Rows from block 2 of a small image denoising model, named by matrix and row number. Rows with one number belong to one channel. Each number is 500 + 25 x the weight over its row's rms, rounded and kept within 0 to 999. All counts start at 0. Numbers have three digits each.
After each channel's rows are labels from the 100 images, of 14976, where the channel reaches its highest value: "strongest on" is what is common among them; "colour at peak" is the nearest of a few named colours to the mean colour under the peak. Only what is clearly more common there than usual is listed. The data: microscope photos of single blood and bone marrow cells.
# convs0: first 3x3 conv (model.enc.1.0.convs.0.weight, 96x96x3x3, each kernel summed), inputs 0-95
# convs1: second 3x3 conv (model.enc.1.0.convs.1.weight, 96x96x3x3, transposed, each kernel summed), outputs 0-95

convs0.80:485489501512495495519515505483489499461515429489450481495444477509484493490513509481494489511497477529486503524547495501473481514519537494499501500488505377488491500489436470504460487507489485488482470477507503501515502515497481471514479505518498528470509502556483479516511542501489469495
convs1.80:504472492507489520476508487485534498536513575442514456483484545512524464529493489540479528477505513495511480523487519518477521496521468502510485500539494473487508552537541519506433512513507511499489512448484551503509464503522481489484510466460550506495487507479517500500487483499521520515
strongest on: smear: peripheral blood
colour at peak: pink

convs0.67:492526495490491496535484496495525499530479542502476490542504465479518517490487508521486488505533528438505511552468501523404454474535453521479479503480512483496523501513515526481502509488467513501525496500498464498447487511482484454462499502503476493485521479474463493508521487518526541519
convs1.67:496557487508491517545478509500474506440468463449499459478509486506501494542503492482490493516489482543539503484483510486553545517493554517510497481520478531486461496469497477522510473508481509536549513495509521515491506462479507498564528507509519472507487526539555505487498503490496490501
strongest on: cell type: segmented neutrophil; smear: peripheral blood
colour at peak: pink

convs0.71:500509491544512489496477468507512536490495481520489491522487494516511511524507512513488511494515481516507470478498511540514518515497440509464464485467501470526492502516541436527537503494495545502472545513470504475492498472490497476506478471465527516511500486477505450556457432548540498514
convs1.71:512476495492500500488504511520461468524530489526505426505531455516491468523475485484529484523455532533515533486484520439524533545491517501494521527486520523483499475467462548498480513515490503487525458503518526525562509498487510481462508530448473501488501497524507510493481512482521518482
strongest on: cell type: segmented neutrophil
colour at peak: blue

convs0.28:508487496490475491493495502492517461458487544487507511529540556522503456492481498512494468486477505524502510553476557545552550492463472491517504474442517483513516503529509487481515478487483493505515503476486504501494493535561475477480501465536486535496493549535508501526471495522488488495
convs1.28:487523519503505501476472493465492503524498507427462491493455511462506469520506483487513487492461510488559510457517469443479531486525538500482503521538470494481535497521482488517464526514485507541557473529498472510532514510446535466485503521485502503518474478520539500488490519505498489510
strongest on: smear: peripheral blood
colour at peak: white

convs0.52:488490500483514516505436490503534483516492486512438492467529496436494511474508458481496510471503466512492518501479501516516508508492514490461497485521464509509453516481527464517500503519489485487497480494496490498489494446511482446456488520480403525512483530509491551473490499515513483515
convs1.52:515496482469525507507454519560545477478529527477534516493491520487512465452496437523496488474464493495526489503522524495479514503508473481579498493521516501494531496503474493504508504523503533492489492522513510508534487498477534524480522482480489498522464518507498461502460588512497487491
strongest on: smear: peripheral blood
colour at peak: blue

convs0.6:478470551509514514499479505482556509478482557484535495515495497550483520502506527518460536489504476528503488556496558447566477510497527511508503498503514531489520516495494527470508495533539522495531477469508507517542521496527519489508504514459550482506498504548483501490499509479518505509
convs1.6:574505470497484520513520505520465482508503518525502506500534507502499489511482488476513495493483540471515519476494493526452517484521490495496481511467508498526523498494501489488423504480545491495575482502500411460514496562469499511461485504508479503528486502495496471496487506530480472502
strongest on: smear: peripheral blood
colour at peak: white

convs0.3:512536491520483495505487510522496494511508478492532539495435461486499523532482485506504523528489533545486483489515496565539478516500500502490502493502499474472466494510478497467482540486460488505517524498498508497483481573511463502466522516494469508511486524477580519473460472471482523528
convs1.3:508506512528492505509498536495525509499491512451464451506496497506489490473507506513508506497512524479532561520485539499479543475489533499488502509540495468520538482518493484533548511514499529504497491540477485505522560456496593465508525480509509515492490487512522488514530478530504462542
strongest on: smear: peripheral blood; cell type: segmented neutrophil
colour at peak: blue; black

convs0.94:484496479508500489482511514459501535509507512489480462478464516517536508468536476487522458452484446503510525501448487492499485489497506502501492490502515516481478458519500405492456517506479550500457483500482499498511477481488490471511470505513518471485533484485500424533515491491497471482
convs1.94:512495485511480497514508493538524480506501504491470547512542505483463482489472465520468487486510515514488478505487500483482487490479484493511534481497503498509531476530445454511556453497463510500508505439492479465516471516493532491516526493505538465528504538508498569487469439492529500460
strongest on: smear: peripheral blood
colour at peak: pink

convs0.87:525493448475485473502473497433507502520516485504467477509497504454526533430470444453477539513496533487496483496506519477509475502493541493520462494514502499451488503484478526502496524505516502516522478512463514520493476463482535470486495485510467470468500479538512449507478482475502502477
convs1.87:500495547464502535494475502517508463506528520498521477493489480529504482508499495538477474507539492474567502498468490489460498545521485460511423518529499550516486491538530491511430490533444492493494539511484474484483489489509498507497506512509454526505507494463514487487512508485506468501
strongest on: smear: peripheral blood
colour at peak: purple

convs0.90:499499563518491507534490461511481527483498471520503523472509506501503495489502522488494510503502501524521496466514569525512515483545497515524454513478509483523522477504463480461532485552561492484547535437499528509522483532452501511489493493475482500504514524539483494450531512497495501476
convs1.90:461502507449500497455514526503545479457513563475486482532506473548493510499500466521515519545500485481517442485489488514476530476491556484501518508505510482505515510513511496514454510486449501524505498531484531493483492442477543506518514515550506513475485498520515528516478476534524492505
strongest on: cell type: segmented neutrophil; smear: peripheral blood
colour at peak: blue; black

convs0.54:494493489490477456467399517513505429478509474509502490490554498453481498459468470446475505500498514509503487504494477552504467473499538509503462520518485514511500494445533473501523509519461514475439499511516491499507514476497484507502499468507495501493490516483487510509507507505499510525
convs1.54:488486523457541517491518466494498408498504501475466524505465477526494519490481491475493494516504497516494530528481496473462518498512450495521430499515501516536489495510497506502466489535495500512522489497505481524467510472486508472499490480526491592523544494480507538482522488526507489483
strongest on: cell type: segmented neutrophil
colour at peak: pink

convs0.49:508507501505479509515433514534492473493492504505474495481493496515513498514497469490482529481494489498513494467516527506522508508536505482515500451497504487508452534471526491515481507483494482495475478490524499514518496455529502479450520472464379501499459497503501543489467526506548514527
convs1.49:488533525497527494489533489468508553545478498485505487487527495414540489493469531508489507529501431513491537508492500514470491525483515511485495436509485486501519559506516493494478500541515511516497524500495506490514492547490467462530485506489528459457489489512525493526475489525495478483
strongest on: cell type: segmented neutrophil
colour at peak: blue

convs0.12:479510476483478481540472508473529491527516484497493511545496539454471497493480464444510464516503489501511495502499488496484476490539473442456491486508524486484464501480481508484489484476503461481486484504412526502489476511514488516490529529529492495492536506441467533459538519492506488501
convs1.12:534513473528493526513539478502483497508521525451496497473541504556561492476494527525476504515527505499478485510484543479516518474479508555455493528530484485469512490521543485505475502546497508495512515489520487485543468494486489521525501494495519483480464497504516440507452492486483550537
strongest on: cell type: segmented neutrophil
colour at peak: purple

convs0.1:458442492472541517494430498461486502479500486499506416448539508488506494487532475484477477469500473490506510517510499499473494485497521472472522483505510498490494471525462417529501506529503522499493491505502463501505535511500480489515505474497518517507484538483493460489497536482497467494
convs1.1:494494509545469522472472502479510519499495476459506430479484514473466470500507504554510484511485511532531505481451483485459532527468504430506519497533485533490512525503515548505510480512489507507512503511494524526468521461484535503505508470516529505547504501483550478484481483474513455517
strongest on: smear: peripheral blood
colour at peak: pink; white

convs0.35:493578513543491544521509499557495514516489504472518505462472520496516505525500500471507492452500524477468467508558486480448517517458493512501476488501547510518484507491521505522510480457487507491492478471488516467520507514471485455520494540485497480493480509529483494488504442496508502444
convs1.35:467464435530492487469509495478508514466497507477489467487487465550510521499494520525493537514519454490556555496499530478534505518523541528491507524510481513463492476534490498511470521529482467516529506505485465515503483474508489481499548499505485517507509494488535521494484454482500524568
strongest on: smear: peripheral blood
colour at peak: pink

convs0.14:507518521566537533539515480506507477483506513480483510495511448533497471475524467493525518510492498550477513505542574512535503544542485514519504483495475459488508510490481481504532500476517529520524494475480550499514524494507474467511528530441499494521500507479501463493516499532510507470
convs1.14:509474506514479494497462524512529518464470520511491515533483513472440475503497509473484514524474517457502459484484493496489497508505537492485481488502519486486488453496503500521491502543471474467519501494522536492470492438526598534501470502498504454523490504528443497511504476470507511501
strongest on: smear: peripheral blood; cell type: segmented neutrophil
colour at peak: blue

convs0.89:505503477490520510493383501528509467511477505496429473496531522427507521502470456487514511491522489515511513493497507501517505513491512493432497484498508504492470530490529460520524501513472505478481501508513516496495511463496493479453502512489450524504490526519493527474489505498505474506
convs1.89:487496526493465487529459509532532494508500497505414504517497465543475493464553521535495517507487559492513469503475465513489497508495532449480537558504478504511496506511493549501486500514550495509481492491473463515457516532472511511485487500523521484490510531469517508485525523511514496485
strongest on: smear: peripheral blood
colour at peak: blue

convs0.61:487506478489431474483557483456491508509522492504539501515455523526506500525456537457509464501497490494500500528499479488489510506503488537528457494487514519477486472506465527501482483477482516491520508510494522487498518522504493491498523470526540420473497450480491431484465503476488497485
convs1.61:492493503446541480459529495435503473467497497491501487507517472515478447502487517474480523484458514490503530474491479513490479458494527475481461512498489477536516524501474555485499470490478456503492480510481485504482510464478522493525454530482497553515497427490510509498533504505496532498
strongest on: smear: peripheral blood
colour at peak: pink

convs0.15:492458481525502508478474504496448497496493473480529481495498516499486500461529507504487503500517520509514489493478472500472526495457519496467496533492546520493521458523501443508469501499494518492489509494531494489538469471473522477522500516494580546508507604483479469496513521479504502489
convs1.15:513558534486533472512501505496507494542502492499517481500534501485528508522464488524487482517482499496504573495515527513483510508512493513507504470501479487510494487526476499497533501529491552476480514517468549477471482539465501499508481519473439441451466444524529511495457498515471514497
strongest on: cell type: lymphocyte
colour at peak: black; brown

convs0.73:507491513515500509519478488531481506506500502545489491501488388507483532500491528509517521512501500521516507469521511512504485523523499520492456508478495478524494495484490484467441477486533506507440497501500483483489511484441520515498480493425493484509543513533488476483538452471513495498
convs1.73:477567503514494502498501522483483496567501516503475476476499542506483513480499490489536465499478522505473514477502531459509513484500536491491508508512507505522459511559496493457505498525501483484539484481484477558551511510432467476454499490492510479489456500497493497510539519451494524501
strongest on: cell type: segmented neutrophil; smear: peripheral blood
colour at peak: blue; black

convs0.60:522483521569498491518438478491478435518541506496500525487498500496477504456482462532515537482503489473518490467463513509508543522473479457509504497494507484541488497486522536507499482505490471487479534498522514483521511484508510506464508454460523494524425492476493511491505479538534494503
convs1.60:484504497504494519493539545534494546479485534462480484510523494440493501540480499468469456511494497530560502497505521490504507505541533516501483520512495503423512528502478496508507513502504505531534448518492467518501528470477512472497522536525500501483543501504541488535518524465475533483
strongest on: cell type: segmented neutrophil; smear: peripheral blood
colour at peak: blue

convs0.81:502498492518512495535512510491505497507511480483482482455424521539506506475522478507499481469518420497473510494473509485499494526506477528488469486503480503474503490517468424536499479496476528520478514514467496505498509494517499490529475520495517474497528468522499418457477505449483494487
convs1.81:465509452505505545470507464460450503475519503514532435484478478485517506524462475492491493499456528489549553513514482488540484473483474450530487463487515514537496479521470515480518517507519477494526493500451475463526530478485484481491503512506501534511478507529498494532476468507498512499
strongest on: smear: peripheral blood; cell type: lymphocyte
colour at peak: blue