config.toml
horizontal_flip = true
noise_std = 0.6
blocks_per_level = 2
adamw_weight_decay_other_params = 0
Rows from block 7 of a small image denoising model, named by matrix and row number. Rows with one number belong to one channel. Each number is 500 + 25 x the weight over its row's rms, rounded and kept within 0 to 999. All counts start at 0. Numbers have three digits each.
After each channel's rows are labels from the 100 images, of 14976, where the channel reaches its highest value: "colour at peak" is the nearest of a few named colours to the mean colour under the peak; "top examples" is what is common among them. Only what is clearly more common there than usual is listed. The data: microscope photos of single blood and bone marrow cells.
# convs0: first 3x3 conv (model.decb.0.1.convs.0.weight, 96x96x3x3, each kernel summed), inputs 0-95
# convs1: second 3x3 conv (model.decb.0.1.convs.1.weight, 96x96x3x3, transposed, each kernel summed), outputs 0-95

convs0.50:481541500488516513486481467492505488477549497473503528469515518471519510528491464487506490479488500491467548451465504494509518525512481495493487493495487484538500495540513496467504496489486500489500452489487491499491457497467509494513496644518516498480500508498500483486493482464491503472
convs1.50:568497543495529485501460486524510492576458500479455509527557498471528510465468497480455510459487518478473461507491512470498500489499422490468462491508503499497483504498467525522500475518525485491497506512519515512496509494506498503515459486489502514518539503509542488529522516508499492528
colour at peak: white
top examples: smear: peripheral blood

convs0.14:502509504461518515496494501510510494463495502501507477451475529450489464518519502496467478471513498481509495523445482491509493518496482500522509558495563475501485500481483520501467477517514501537449484506517513551465492468510567504564488491484487490498505467559479501482498452495483516494
convs1.14:519498500454518504499496515493517482461513511483460544520500498492466512465518486530503514484492527533473541486485467553458501484491454510507508529478477511477525478455512523517503538525492517436545505518513495442476512498505499494450474504486489505531510546436509518476498502490484489475
colour at peak: blue
top examples: cell type: erythroblast

convs0.31:490469471463506514504491511508515419496489477558522500484482487512407555486504499480492473508516504489494468452503529464476499494513494524537526490522494503528507501471488499492486494515482461502474476513472486499489512505558495442496545509475488540486506486499484515463492482498492496502
convs1.31:526499453519545532563480490566523476499496543500498496488472483505550458472507498499536524572508454506490519488500472539523481515459446473501473510478471505470467497493522501536502526508513491489499516485533490484485539513491478506499468497501469486518534506477511508491510515486514496502
colour at peak: pink
top examples: smear: peripheral blood; cell type: myeloblast

convs0.88:486479452512503501477530482471498496495468462519524504538511497499532479474465470522517532486509490524520518460485467478492516511512529473513488490517488528497520511531443506537499493506499483495497449511512560552474549498464526499494451531487466490515500434516472480516510466502492481531
convs1.88:522520514501492466516492529518554487472472525485512522517476467478480510560489479466521519469484490455532463494505520497482526511485461468503507478495498479520539528533525500554520509477467456517531544486489486457513466468532488487461501471515467512521508514487509516533540519512490470495
colour at peak: blue
top examples: smear: peripheral blood

convs0.18:495502491485492466508547463494515512506490510467483536535479509523512534492487482553500524481514510447526503512536493491521497509459536480447486476451516508512489503527479535516504507497539514436477469474458517498482520491466469473500494527508481476529538476509494468441480497515520498465
convs1.18:538483489510518515497482536517521502520534525537496500524452502488457523481507506447504530553508514529504518495492536511536556519492483463510501510486508508512504507469531481469526458520472499493486538499503544459530467557521525493507482463532520529477506496543481500519535506535501471495
colour at peak: purple
top examples: smear: peripheral blood

convs0.80:483518514471505499448514532516536516498496495470515492498548469504507480500515475473491489521493525465523503487544491449478522461467536500487540548559514499512537522477495551501518511490501467525507456505438511490466482529520457485520476484488459502502461506500490494505506522473506528479
convs1.80:516505467476497540491426494489467488502459507508532506476409503501508501522480518505504556478487484493486494493478483526483497539494516487475483493473509477541551501520524482475440479510506484504530516498531518493549496446485489475504484513493492511496514493494548466502474507537511502504
colour at peak: purple
top examples: smear: peripheral blood; cell type: lymphocyte

convs0.68:505478500528556505501494509499500501476548456496509474467514533446474516497488519480482491492497525504533504515489449485509513486487478529440526489470488495509542481472504544487497498501474556519519548504486496428482532465502496496474513475524542496509468486500479515475522460471515510518
convs1.68:487500495484543545526530477505509514488467501468562530472490511498483468548529498508511486469526507522491460513460506421493493474523494497509469500497472509514457468515503492512519544524519457571486512473513481492483491499490464494465491499517489496514531509521529499499518530518518460523
colour at peak: white
top examples: smear: peripheral blood

convs0.62:507510495543506453507490507497485440565456457533489486533496482527497520505535491537518501463476449489545530496483511481498489485471533518515506472498510511460516496530494469543511465498516503457526488478498480464456509515486497486524506483483506490509509461502539489526484500487487450466
convs1.62:457485503482497503455486525503497520468508471455504478498475501493465471507540456505555491498474553514528464478473482483510498525513540527505491495488502484495543511459484506515531469504491490498519494492522519513484512466518494497550503497527557511513478540479468562565513477504493504486
colour at peak: pink
top examples: smear: peripheral blood; cell type: segmented neutrophil

convs0.83:516509486523547513443525492482490495505488502530480515493453477470494460523536487479528488469509482530516506473480475503503507512515557551552485462503504497482522460497520452470504519462478511537488477482485513466493511520505451490527514571488501505509523474500501517511484490482471470469
convs1.83:553508521501562447493541508532483483502521462456500500528477490499499555465508487472483527489495541465529475524500516523500500509463493432462501506503508514490522556500496522499524493509508490458527498506504534505490522508508531498514484483472535477501490495489500512563499489460474476488
colour at peak: pink
top examples: smear: peripheral blood; cell type: segmented neutrophil

convs0.93:497491537499504403501507487474493504491548480422507510502505491385539498507513484496493514491489465490520510492498501484538456493467511511510506541507486481493509506487479494475495522494483486488495497510427505495498498522538511512482504519515498498490511493514488499508522494524483480503
convs1.93:493487445510541516521485446532536466505517503519580508483492476470485525507457539498464493502499535513470490527480507474474519520493504476461456532460495555505496462474492503500476525492510517497504472496490501504485466454470477512497472485480498500484472500502496503480531492557502485519
colour at peak: pink
top examples: cell type: segmented neutrophil

convs0.27:496541471491499389513480501471467535500529508461472498470528492442529527493499496492502507510495493465525524476496503501528502496502512496475453461453486490499491504482494518439527490489510496514506486508463530498535500488513512530497499535450512486506506501496485461511481506506471505456
convs1.27:530497529513512536511480531506553460527544501486507503489488524518493505507497500503487535493562463503485568513502525484486472457454497483514477535492498488481470536507520456503497552507468473502504514527510521491527500502488488503575466484523504533469509509529497508496488545495501471520
colour at peak: blue
top examples: smear: peripheral blood; cell type: segmented neutrophil

convs0.16:547500517421520520509527500500508483500509440484472473548486510475495481497457490526476508501495531491485484447480496475488492481469490518531499538492531501508517525482468517471495528516494487513438500507510532538485517454516535505507500521506496462518509539476474537481526485504504449502
convs1.16:475532492475532445489517494533466496467481493479527514506504465492520505470489501538514482456504475503497532483477508510472517519499482508497514489487523446491512503509504482525466535507526494497516511501477473448527483526495521583453480505476517534490469464542510554515473491466512511471
colour at peak: blue
top examples: cell type: erythroblast

convs0.8:482499501462537491502512507544466495431502464492484449500488471484492492512491483454464490514511500483502524526461456468507461487499520469516500547500513511501489518504481494461512501441516514499512499527518506500484498456485500500522499492458511555499533490468460528476488462513486558528
convs1.8:519491488543500542519534437500551508594483525530487510524502503492482498492528488522515487536481457465493536472498481518517480506519492508516519471461500500501495477476496493480520548513479531538494516469471541517490494458470530474496509487501489480488515473547522483503490512518486476488
colour at peak: purple
top examples: cell type: eosinophil

convs0.2:494477514494558502495546430525505467554492493499459513503513520502495478520514467509523507457477470478551532518471492545502474514529530501520531470516501565485499517513505475481523498491456527506505504467557516526478513488536496472488469505491504514506485476497500481513469519469500487482
convs1.2:505472504501478517539516502504456512512502552491522488446490503509486496454499523491486485545508502527510481496490519545511499492509527502483481494486506501508509464523501493523502437518496491485508494511475510527479523511529484509550525509519596479514438497492505515472513447475464549499
colour at peak: black
top examples: cell type: erythroblast

convs0.72:473469505480456480491527535535526454513513504469475479493499512527448501472491504498469508480469483516530493494483498504515397476483504511489460497466480506465509453470450513518502500479486527528519494482506510483513517498549505512523480510535491496502492477503500490502483524469544546480
convs1.72:499528466488518428499427484472463531486474460511493518472477500519483513490500506513506483502506509496466530481535504491468518523500477506495512487503466504476476528545518476473479512508496521508487502475471539502457455496544503477449493503516515557487524483472503498521552525518468480481
colour at peak: purple
top examples: smear: peripheral blood; cell type: segmented neutrophil

convs0.6:484507517493468453531482490528460485467482496454508463535456508527512495466490492518481514508475421502535481485483495479515485459493484495509465503481488468521553515477494486474471525490492497501525527500477509496556508492536536502489520556496527503502478472490487515485507456519496449480
convs1.6:519488451492455491520494559464486539540508514537471511523479512487487485508498474479455498477462518516516504468530488486526466508493501493535475489516512501523465506510514467475498470518517491478477508521541491482496471514492490499470444469516486515513532533462537505551525554541516484516
colour at peak: pink
top examples: smear: peripheral blood

convs0.53:523513492538474492487503515519527520491489516504533492505497525513445518493447523521497547452511522506484485514495472478471488512480504530531461529485470485554416478510543527457484550499508512485481534474504488500519550472515533511497497527535490496496506471504526502519466516501506488480
convs1.53:518510487468520460473440547490487486523514500471488486514589504468518499486475489504466487481502517517515517528483508502533492482487467479506498515461498508512504500526516510515504520515522491449468487489536527490499523523452525487503462508496497526465580500487551487509530509523508475513
colour at peak: pink
top examples: smear: peripheral blood; cell type: segmented neutrophil; cell type: myeloblast

convs0.49:482481489534488484494447504485471531510535493482489509529505495476503477509509476485488548473483474476502483485499508446492490519521570494495518505508458489472514510512464481488507448508438484527524506475505453566491505508509491529462527478498494499505496508482532475457517491497440469487
convs1.49:509509469470514513470524504488554488473466492478526505532523495504510516485442491491494498513509498484514471469503474511515455504484463501451480471497496507486532488481522486511485548499543522515520504492533525500495510502377480467460512489503494541511515516505510528531501512491511508512
colour at peak: pink
top examples: smear: peripheral blood; cell type: platelet

convs0.90:534481505484526479506476528487499493472544489504482498500476507480510458516544492511515506527495501516483515511467501492481523503496471497487511492517512441491485465514504380487467508511466483489504452467543436489479508517540501519501467484490507492499484528498523500505493496522477520546
convs1.90:492506488494517499579496500465506462502471530551522495498501490511500482488499498481486472455475468493507489499521516531519508499484517514537500497507525500505536575471537507517510526505496563504487542525493547508520496445485487470475493501491487543506509547542466493543512500511483476500
colour at peak: pink
top examples: cell type: segmented neutrophil; smear: peripheral blood

convs0.13:456525491470526504502495442503513491454506494510499456522446510517513532514471473510458520465488542476464517502513458486498466506513502487505483500487528494472469457502493514486498478470501460549522501483501478549499470509503512525505429485446525494520487483523471472464508519502486498504
convs1.13:501461531479522485467512523496498497487537475515493521460522527474464520491496499521532475505502477514511462476480571519495510529503505460517520499508451480536478534465493493486473490493528491480413476490496491503505488475498494510442495485512468493473482538511516515553521534523517489479
colour at peak: blue
top examples: cell type: erythroblast

convs0.24:466507524518469499472480480503487526537487499526481515504547520517473498487525531499515516460489500531499506461505506481523517516559497477479486449491513486528510489501463467473512510501483498480472445523543511544513498543493441499475496467481552480521490539489457451507478483498486530501
convs1.24:514476515484451525499513476527464496488514535474493484501502495493556502458496533558517522533536479469450540515480499493504513491480560531486477463506465514501524487515515523504498477550496526507484512520487539477469534489532517497487509510503501498481537500497531514531487520509476436532
colour at peak: blue; black
top examples: cell type: segmented neutrophil

convs0.46:483511479503483426483486506462528532489537505487497489498449511461537491508504478473497494478492488517507511518508457428457450503493500482517517498531478510509499495481446476473499504511507500511486504518521467521495505532549442494516477497502485529523517453503504496488492535547454504492
convs1.46:468514538518499456504459515528442484498472486457502450474515491495492516513514519493512522522493492497485444531514538478499553519500516495490488515502511481512507511530529516499511470520509503435464485525485443529484513500489490502538496513515526492466514490515444480464488446472517517521
colour at peak: purple
top examples: smear: peripheral blood

convs0.45:491481510496471526488491528518497376482507505502484496502513499504479515525499478498542494512468535530498513510484511469478469490454512494512528527486470457494479489492490444562459503502501478486494532475493455507489514506520502510490503502514497500485511506500510496504507496420537499508
convs1.45:496494532501497513538476473487507525519497503525522515502530485498494472472497461512502502474491478528500527510507508471568476494527485504522513505515553537508489516499503479479532518514499438540494422508427527503526523464466497507499498492494496488492514515455468517538512558483508493509
colour at peak: blue
top examples: cell type: lymphocyte; smear: peripheral blood

convs0.63:465513490525480506531458473442481518501499454495519475467504507509497525536530458505472468487497488533514452497504522505506447491464509526487489475465484501488495496491495466527456504460458468490488479500505405507463481484508456524504473488486512500500496486490498511513492499504513542474
convs1.63:514474488523439541480515505533494446502489569521523524529469500477551515508505529460520535495513508490494504533511509507518523479473535485509535464535512519556517492476498478512466475531479484500499485527497523467503522507536517534479526497518472486530519491488527482498493516519485443508
colour at peak: purple
top examples: cell type: segmented neutrophil

convs0.81:449460523548478504532450467464511487496488540506522453461460510489477535497464503505494500500544489508484523512474481520507517519497511466473531451497500450510482485495521502495488484510509480504519477468510474475526532538539510505527509498511514508498524496498495484476486474497592493507
convs1.81:525526518527511482471506508499516512452455492518465492485524517510475494493489483522519506487489482500521501511502499464502521518510511524486468475452538488506493465495497486416531483486516529478546507497477512444465489493480560522487481493488524509473494465517500479537497540550461466530
colour at peak: grey
top examples: smear: peripheral blood; cell type: segmented neutrophil

convs0.59:528492499501507483478560505420520516503484489544513509496532481447504513554503516494506494484505578528503492527515513538489512530508548515502531558483546518497525528498486514520509504500515481477487531528471471512509502496452538495496516517499525506514508490507529502512504451519479488498
convs1.59:464508483487511526498513499557417477509483486456527522483470491506493518498524507484450492520550474494496474476496493516510501473516477489536511466497501482523521493535539467503471459527497549490529505440505550504520481490499508516492492471520505507470535498489547543497488496498473507478
colour at peak: blue
top examples: smear: peripheral blood; cell type: segmented neutrophil

convs0.67:512524509454506532479492461529465499505506453501493500474483486545468486483506498514485515503477436552497528544483503492556487472489491490473558465506482503481505485482492505462454538490515501523499494475468447461506485504554521475492491493496511474468482501495499506493528486471541478512
convs1.67:468517498494483488480559516510488489469466502536509544520520494509474515498498486483519496505506535512470447502483500486502494465517507509531476486510453438547542488528507484491493417506499466497489528475504546507495479529507489505481522490494495526516526499479515512537495461528451519456
colour at peak: grey
top examples: smear: peripheral blood; cell type: eosinophil

convs0.40:485525496519525505485462472527523505527515498519479475511475491490529527513517430511520548537481525493501512462518477501470478491473487488485494517492512466461477514523456484508436503519484463493517515490516483462488505536471457487500475507474485479523517522515471520496519512529479499414
convs1.40:502479554518514531515510533503477503462504509531510498497513496489491515549498553490548473467467535495508461528495500494481498501524474507547489523492482510513480494480478484499515460496497492493448536489486485503514477452524508507514487485527526538475486516537549490461455488446485467550
colour at peak: purple
top examples: smear: peripheral blood

convs0.79:498457492405520466512504456481526464488525477451449511480539497499514466527480480482528474507485505505521485480484472521502505510490490487528536536506507544535507467529509479502484482512513497494453509485508493556500494499487502462509486479474559505512517482501489520497525492501453498493
convs1.79:487498511527492505472499511492475480527453522458528506437464490515531511541520540485469524508539519485481459506492536485497529514515552478493514501519466482509496508535483429508447465496487518516501511512506500490450517525482456518448512510514463486497538507494473485490489511481512493515
colour at peak: black
top examples: cell type: erythroblast

convs0.12:511501518509475491496461479486498393505496498518492491476501511535435522471517513502516512470513521458503508464493482478463547496506518519499518497517512492514495492482489474548413472476501496507493485516522472520441505505480484503483507498494516501523496504489501501507469500451462516497
convs1.12:485512452501520499581490543472478521512470485517529501492522508499543452488506421501479519509450515512481483497543506478523504505487497467512507527526510469482495511498509506501522539534507530507496517504468496497520470491524464505560480514502544511484480489471486509522516558509504506495
colour at peak: pink; grey
top examples: smear: peripheral blood; cell type: segmented neutrophil

convs0.71:459551537548470474486479491462508437537500508464497513461486499502494496507544508472527529475494461532471536478496483497483475519491533483501500469469561458493491511477502452498468474501500524490513501490452485508495534490513513502503474468448545492507524485505522493514512479501490501514
convs1.71:465511483476500502470491517521458522489474493491507458497503474535486487485534495531514510539496500487531433486502494454522490485544516490500508472471486524502512473547467530523517468466527472536583483468508511451491521496459506533508501514467517515464475484514510508537503509503502507491
colour at peak: pink
top examples: smear: peripheral blood

convs0.19:492495499482494485454515524544461503479489487524500483478492487484513497491481466488490472511520489502539521527473413468494496493462516499506490507506504431544472495495454527509517476514442521534485454528515472505504473461530519495527478499483480472497509438525505505488508520502478516481
convs1.19:513527496488516497505443538540515519494522506526508475451442483500451489540501465485476512486501468482516516516455507484493487530516499525498478536549482490530474512498489488447508477502534527512460536527517536482508498521494510502502514500491497530442516502529456477493535462512497474528
colour at peak: purple
top examples: smear: peripheral blood; cell type: lymphocyte

convs0.4:492524474478525496549507516455520491474495478508487504515471514477454501488490424482507509469491552497522529479479482483533526492559528519517464526500532452526499523512522529505502483472516490493493495475525475450490470497457523511519526494446519537487472486490497472489483471511495512483
convs1.4:513486510522519486441560515524492516512506463471554492501513495508540549519484538501425514467503532468492500508493524517501471472483457494487495461498523520507542529504489452511488470517510514513492505513518522502448504501558500485457499509512484496504491492506534514475505522462487475483
colour at peak: purple; blue
top examples: cell type: erythroblast

convs0.44:514505519502582492466486489504500496525512543552511501501506502472564458522493535506487476478491500511537531471509521471502511508469482526463515501495487498494438498517522508472509507535499512495506540517546477501443527511523525491478504497535510511493519503516485509476523504508521495576
convs1.44:482503479477439464490417523478474506483531494477452508528470507514517497493530478491524520511492510479488515436498495494509502503496502478517533526512525511496540559534509502522484505495496534489472472509528544495536523507529538495554509517495485524487479487472486505502484506463511515451
colour at peak: white
top examples: smear: peripheral blood

convs0.56:492496479428544491467483506456510477461502411476540522492517520470481497496491542475486486491484487482514525517479496493516523497483503525527512531456517527527496528510525515511460503469512517477490467477515506458456501496537533486491499518479548481497485535468485499512475516484499516496
convs1.56:495519529513534535514494537534448507516538517475527497486474475555510449485482528499557489532480500514512476492497502436532503509546478485504509472515491525490469495499495508514493451528484484516508521499483511511458515520481534517483447481509559504501519512531545487527478513504516514499
colour at peak: white
top examples: smear: peripheral blood

convs0.10:517503485528523503527537495533507504498530502472497466508487469479483512535486493517483555468510545476473490466521468473495467507494512533477464469467525484477478507464507484473496475485526446514472495442475496444516531489501517506466485480478521474482496491541483537565518508516494509498
convs1.10:493532481468469506524521496506506514543491495497467468474554502499476481512442460530518502508511471480495502522469578502479525480515491451513448475506504513502494502549490549503479477512538559497497488514517534492513452505506514499463515513478478501477506489490513458516485518467516492495
colour at peak: blue
top examples: cell type: erythroblast

convs0.94:508517453509544525516494486545522466508477487505507477529491507482481554491460458491530520499502531493506467478509502526510524497517456510440462488464518502505510466522521525517507532499530487471514460511473494494536539502445529529500528461528471467500498509530504540524490486487509520469
convs1.94:522491474478508508524510488510497486502502535454518545461517507502519525537503513470465562486503507501488525448503553500507498497467476523492497511544494495481463530486500473486500459527461552499553510512507519502510489504542492458519517528500490550539516504529532522551494526523495484508
colour at peak: blue
top examples: cell type: erythroblast; smear: peripheral blood

convs0.76:465493496487471526511498533542514509503486497526442507516488474442476467512472440517477519516495482496478505498490455490503425488453479510506490525522457522511505484489493497487507461498463508501498474487482535520468513487524446508499466511494528480517482448491476484473485514472495455484
convs1.76:501529503508527554489482482517513483450479487484455520465479467472493526492485537522442535521559487474524513489526497464470477484490513501490511525506531556460524530473514479499515467524503547499501510508536480484522543488473531525493519499510484537518511540499519528495505481476509529501
colour at peak: pink; grey
top examples: smear: peripheral blood

convs0.37:503510464523535484521521476495526489521536495490486471506475452500497535510504480489512491555521499507504505482504468512478527509501523461472498455460465457501514562528502481485496496479513480469492490477487490422510488478534484512499470490518570503530496457498508492520503476474518548480
convs1.37:463505513432511493491481540529491477464474495494506526510536518512477535495524494489499500497536503531430441521536520487527532511500526535505513509460458498493493487479477451485505502558490505440500479527518481488519501528462512518507483502463509516474506545474479501493497495500515501518
colour at peak: blue; black
top examples: cell type: erythroblast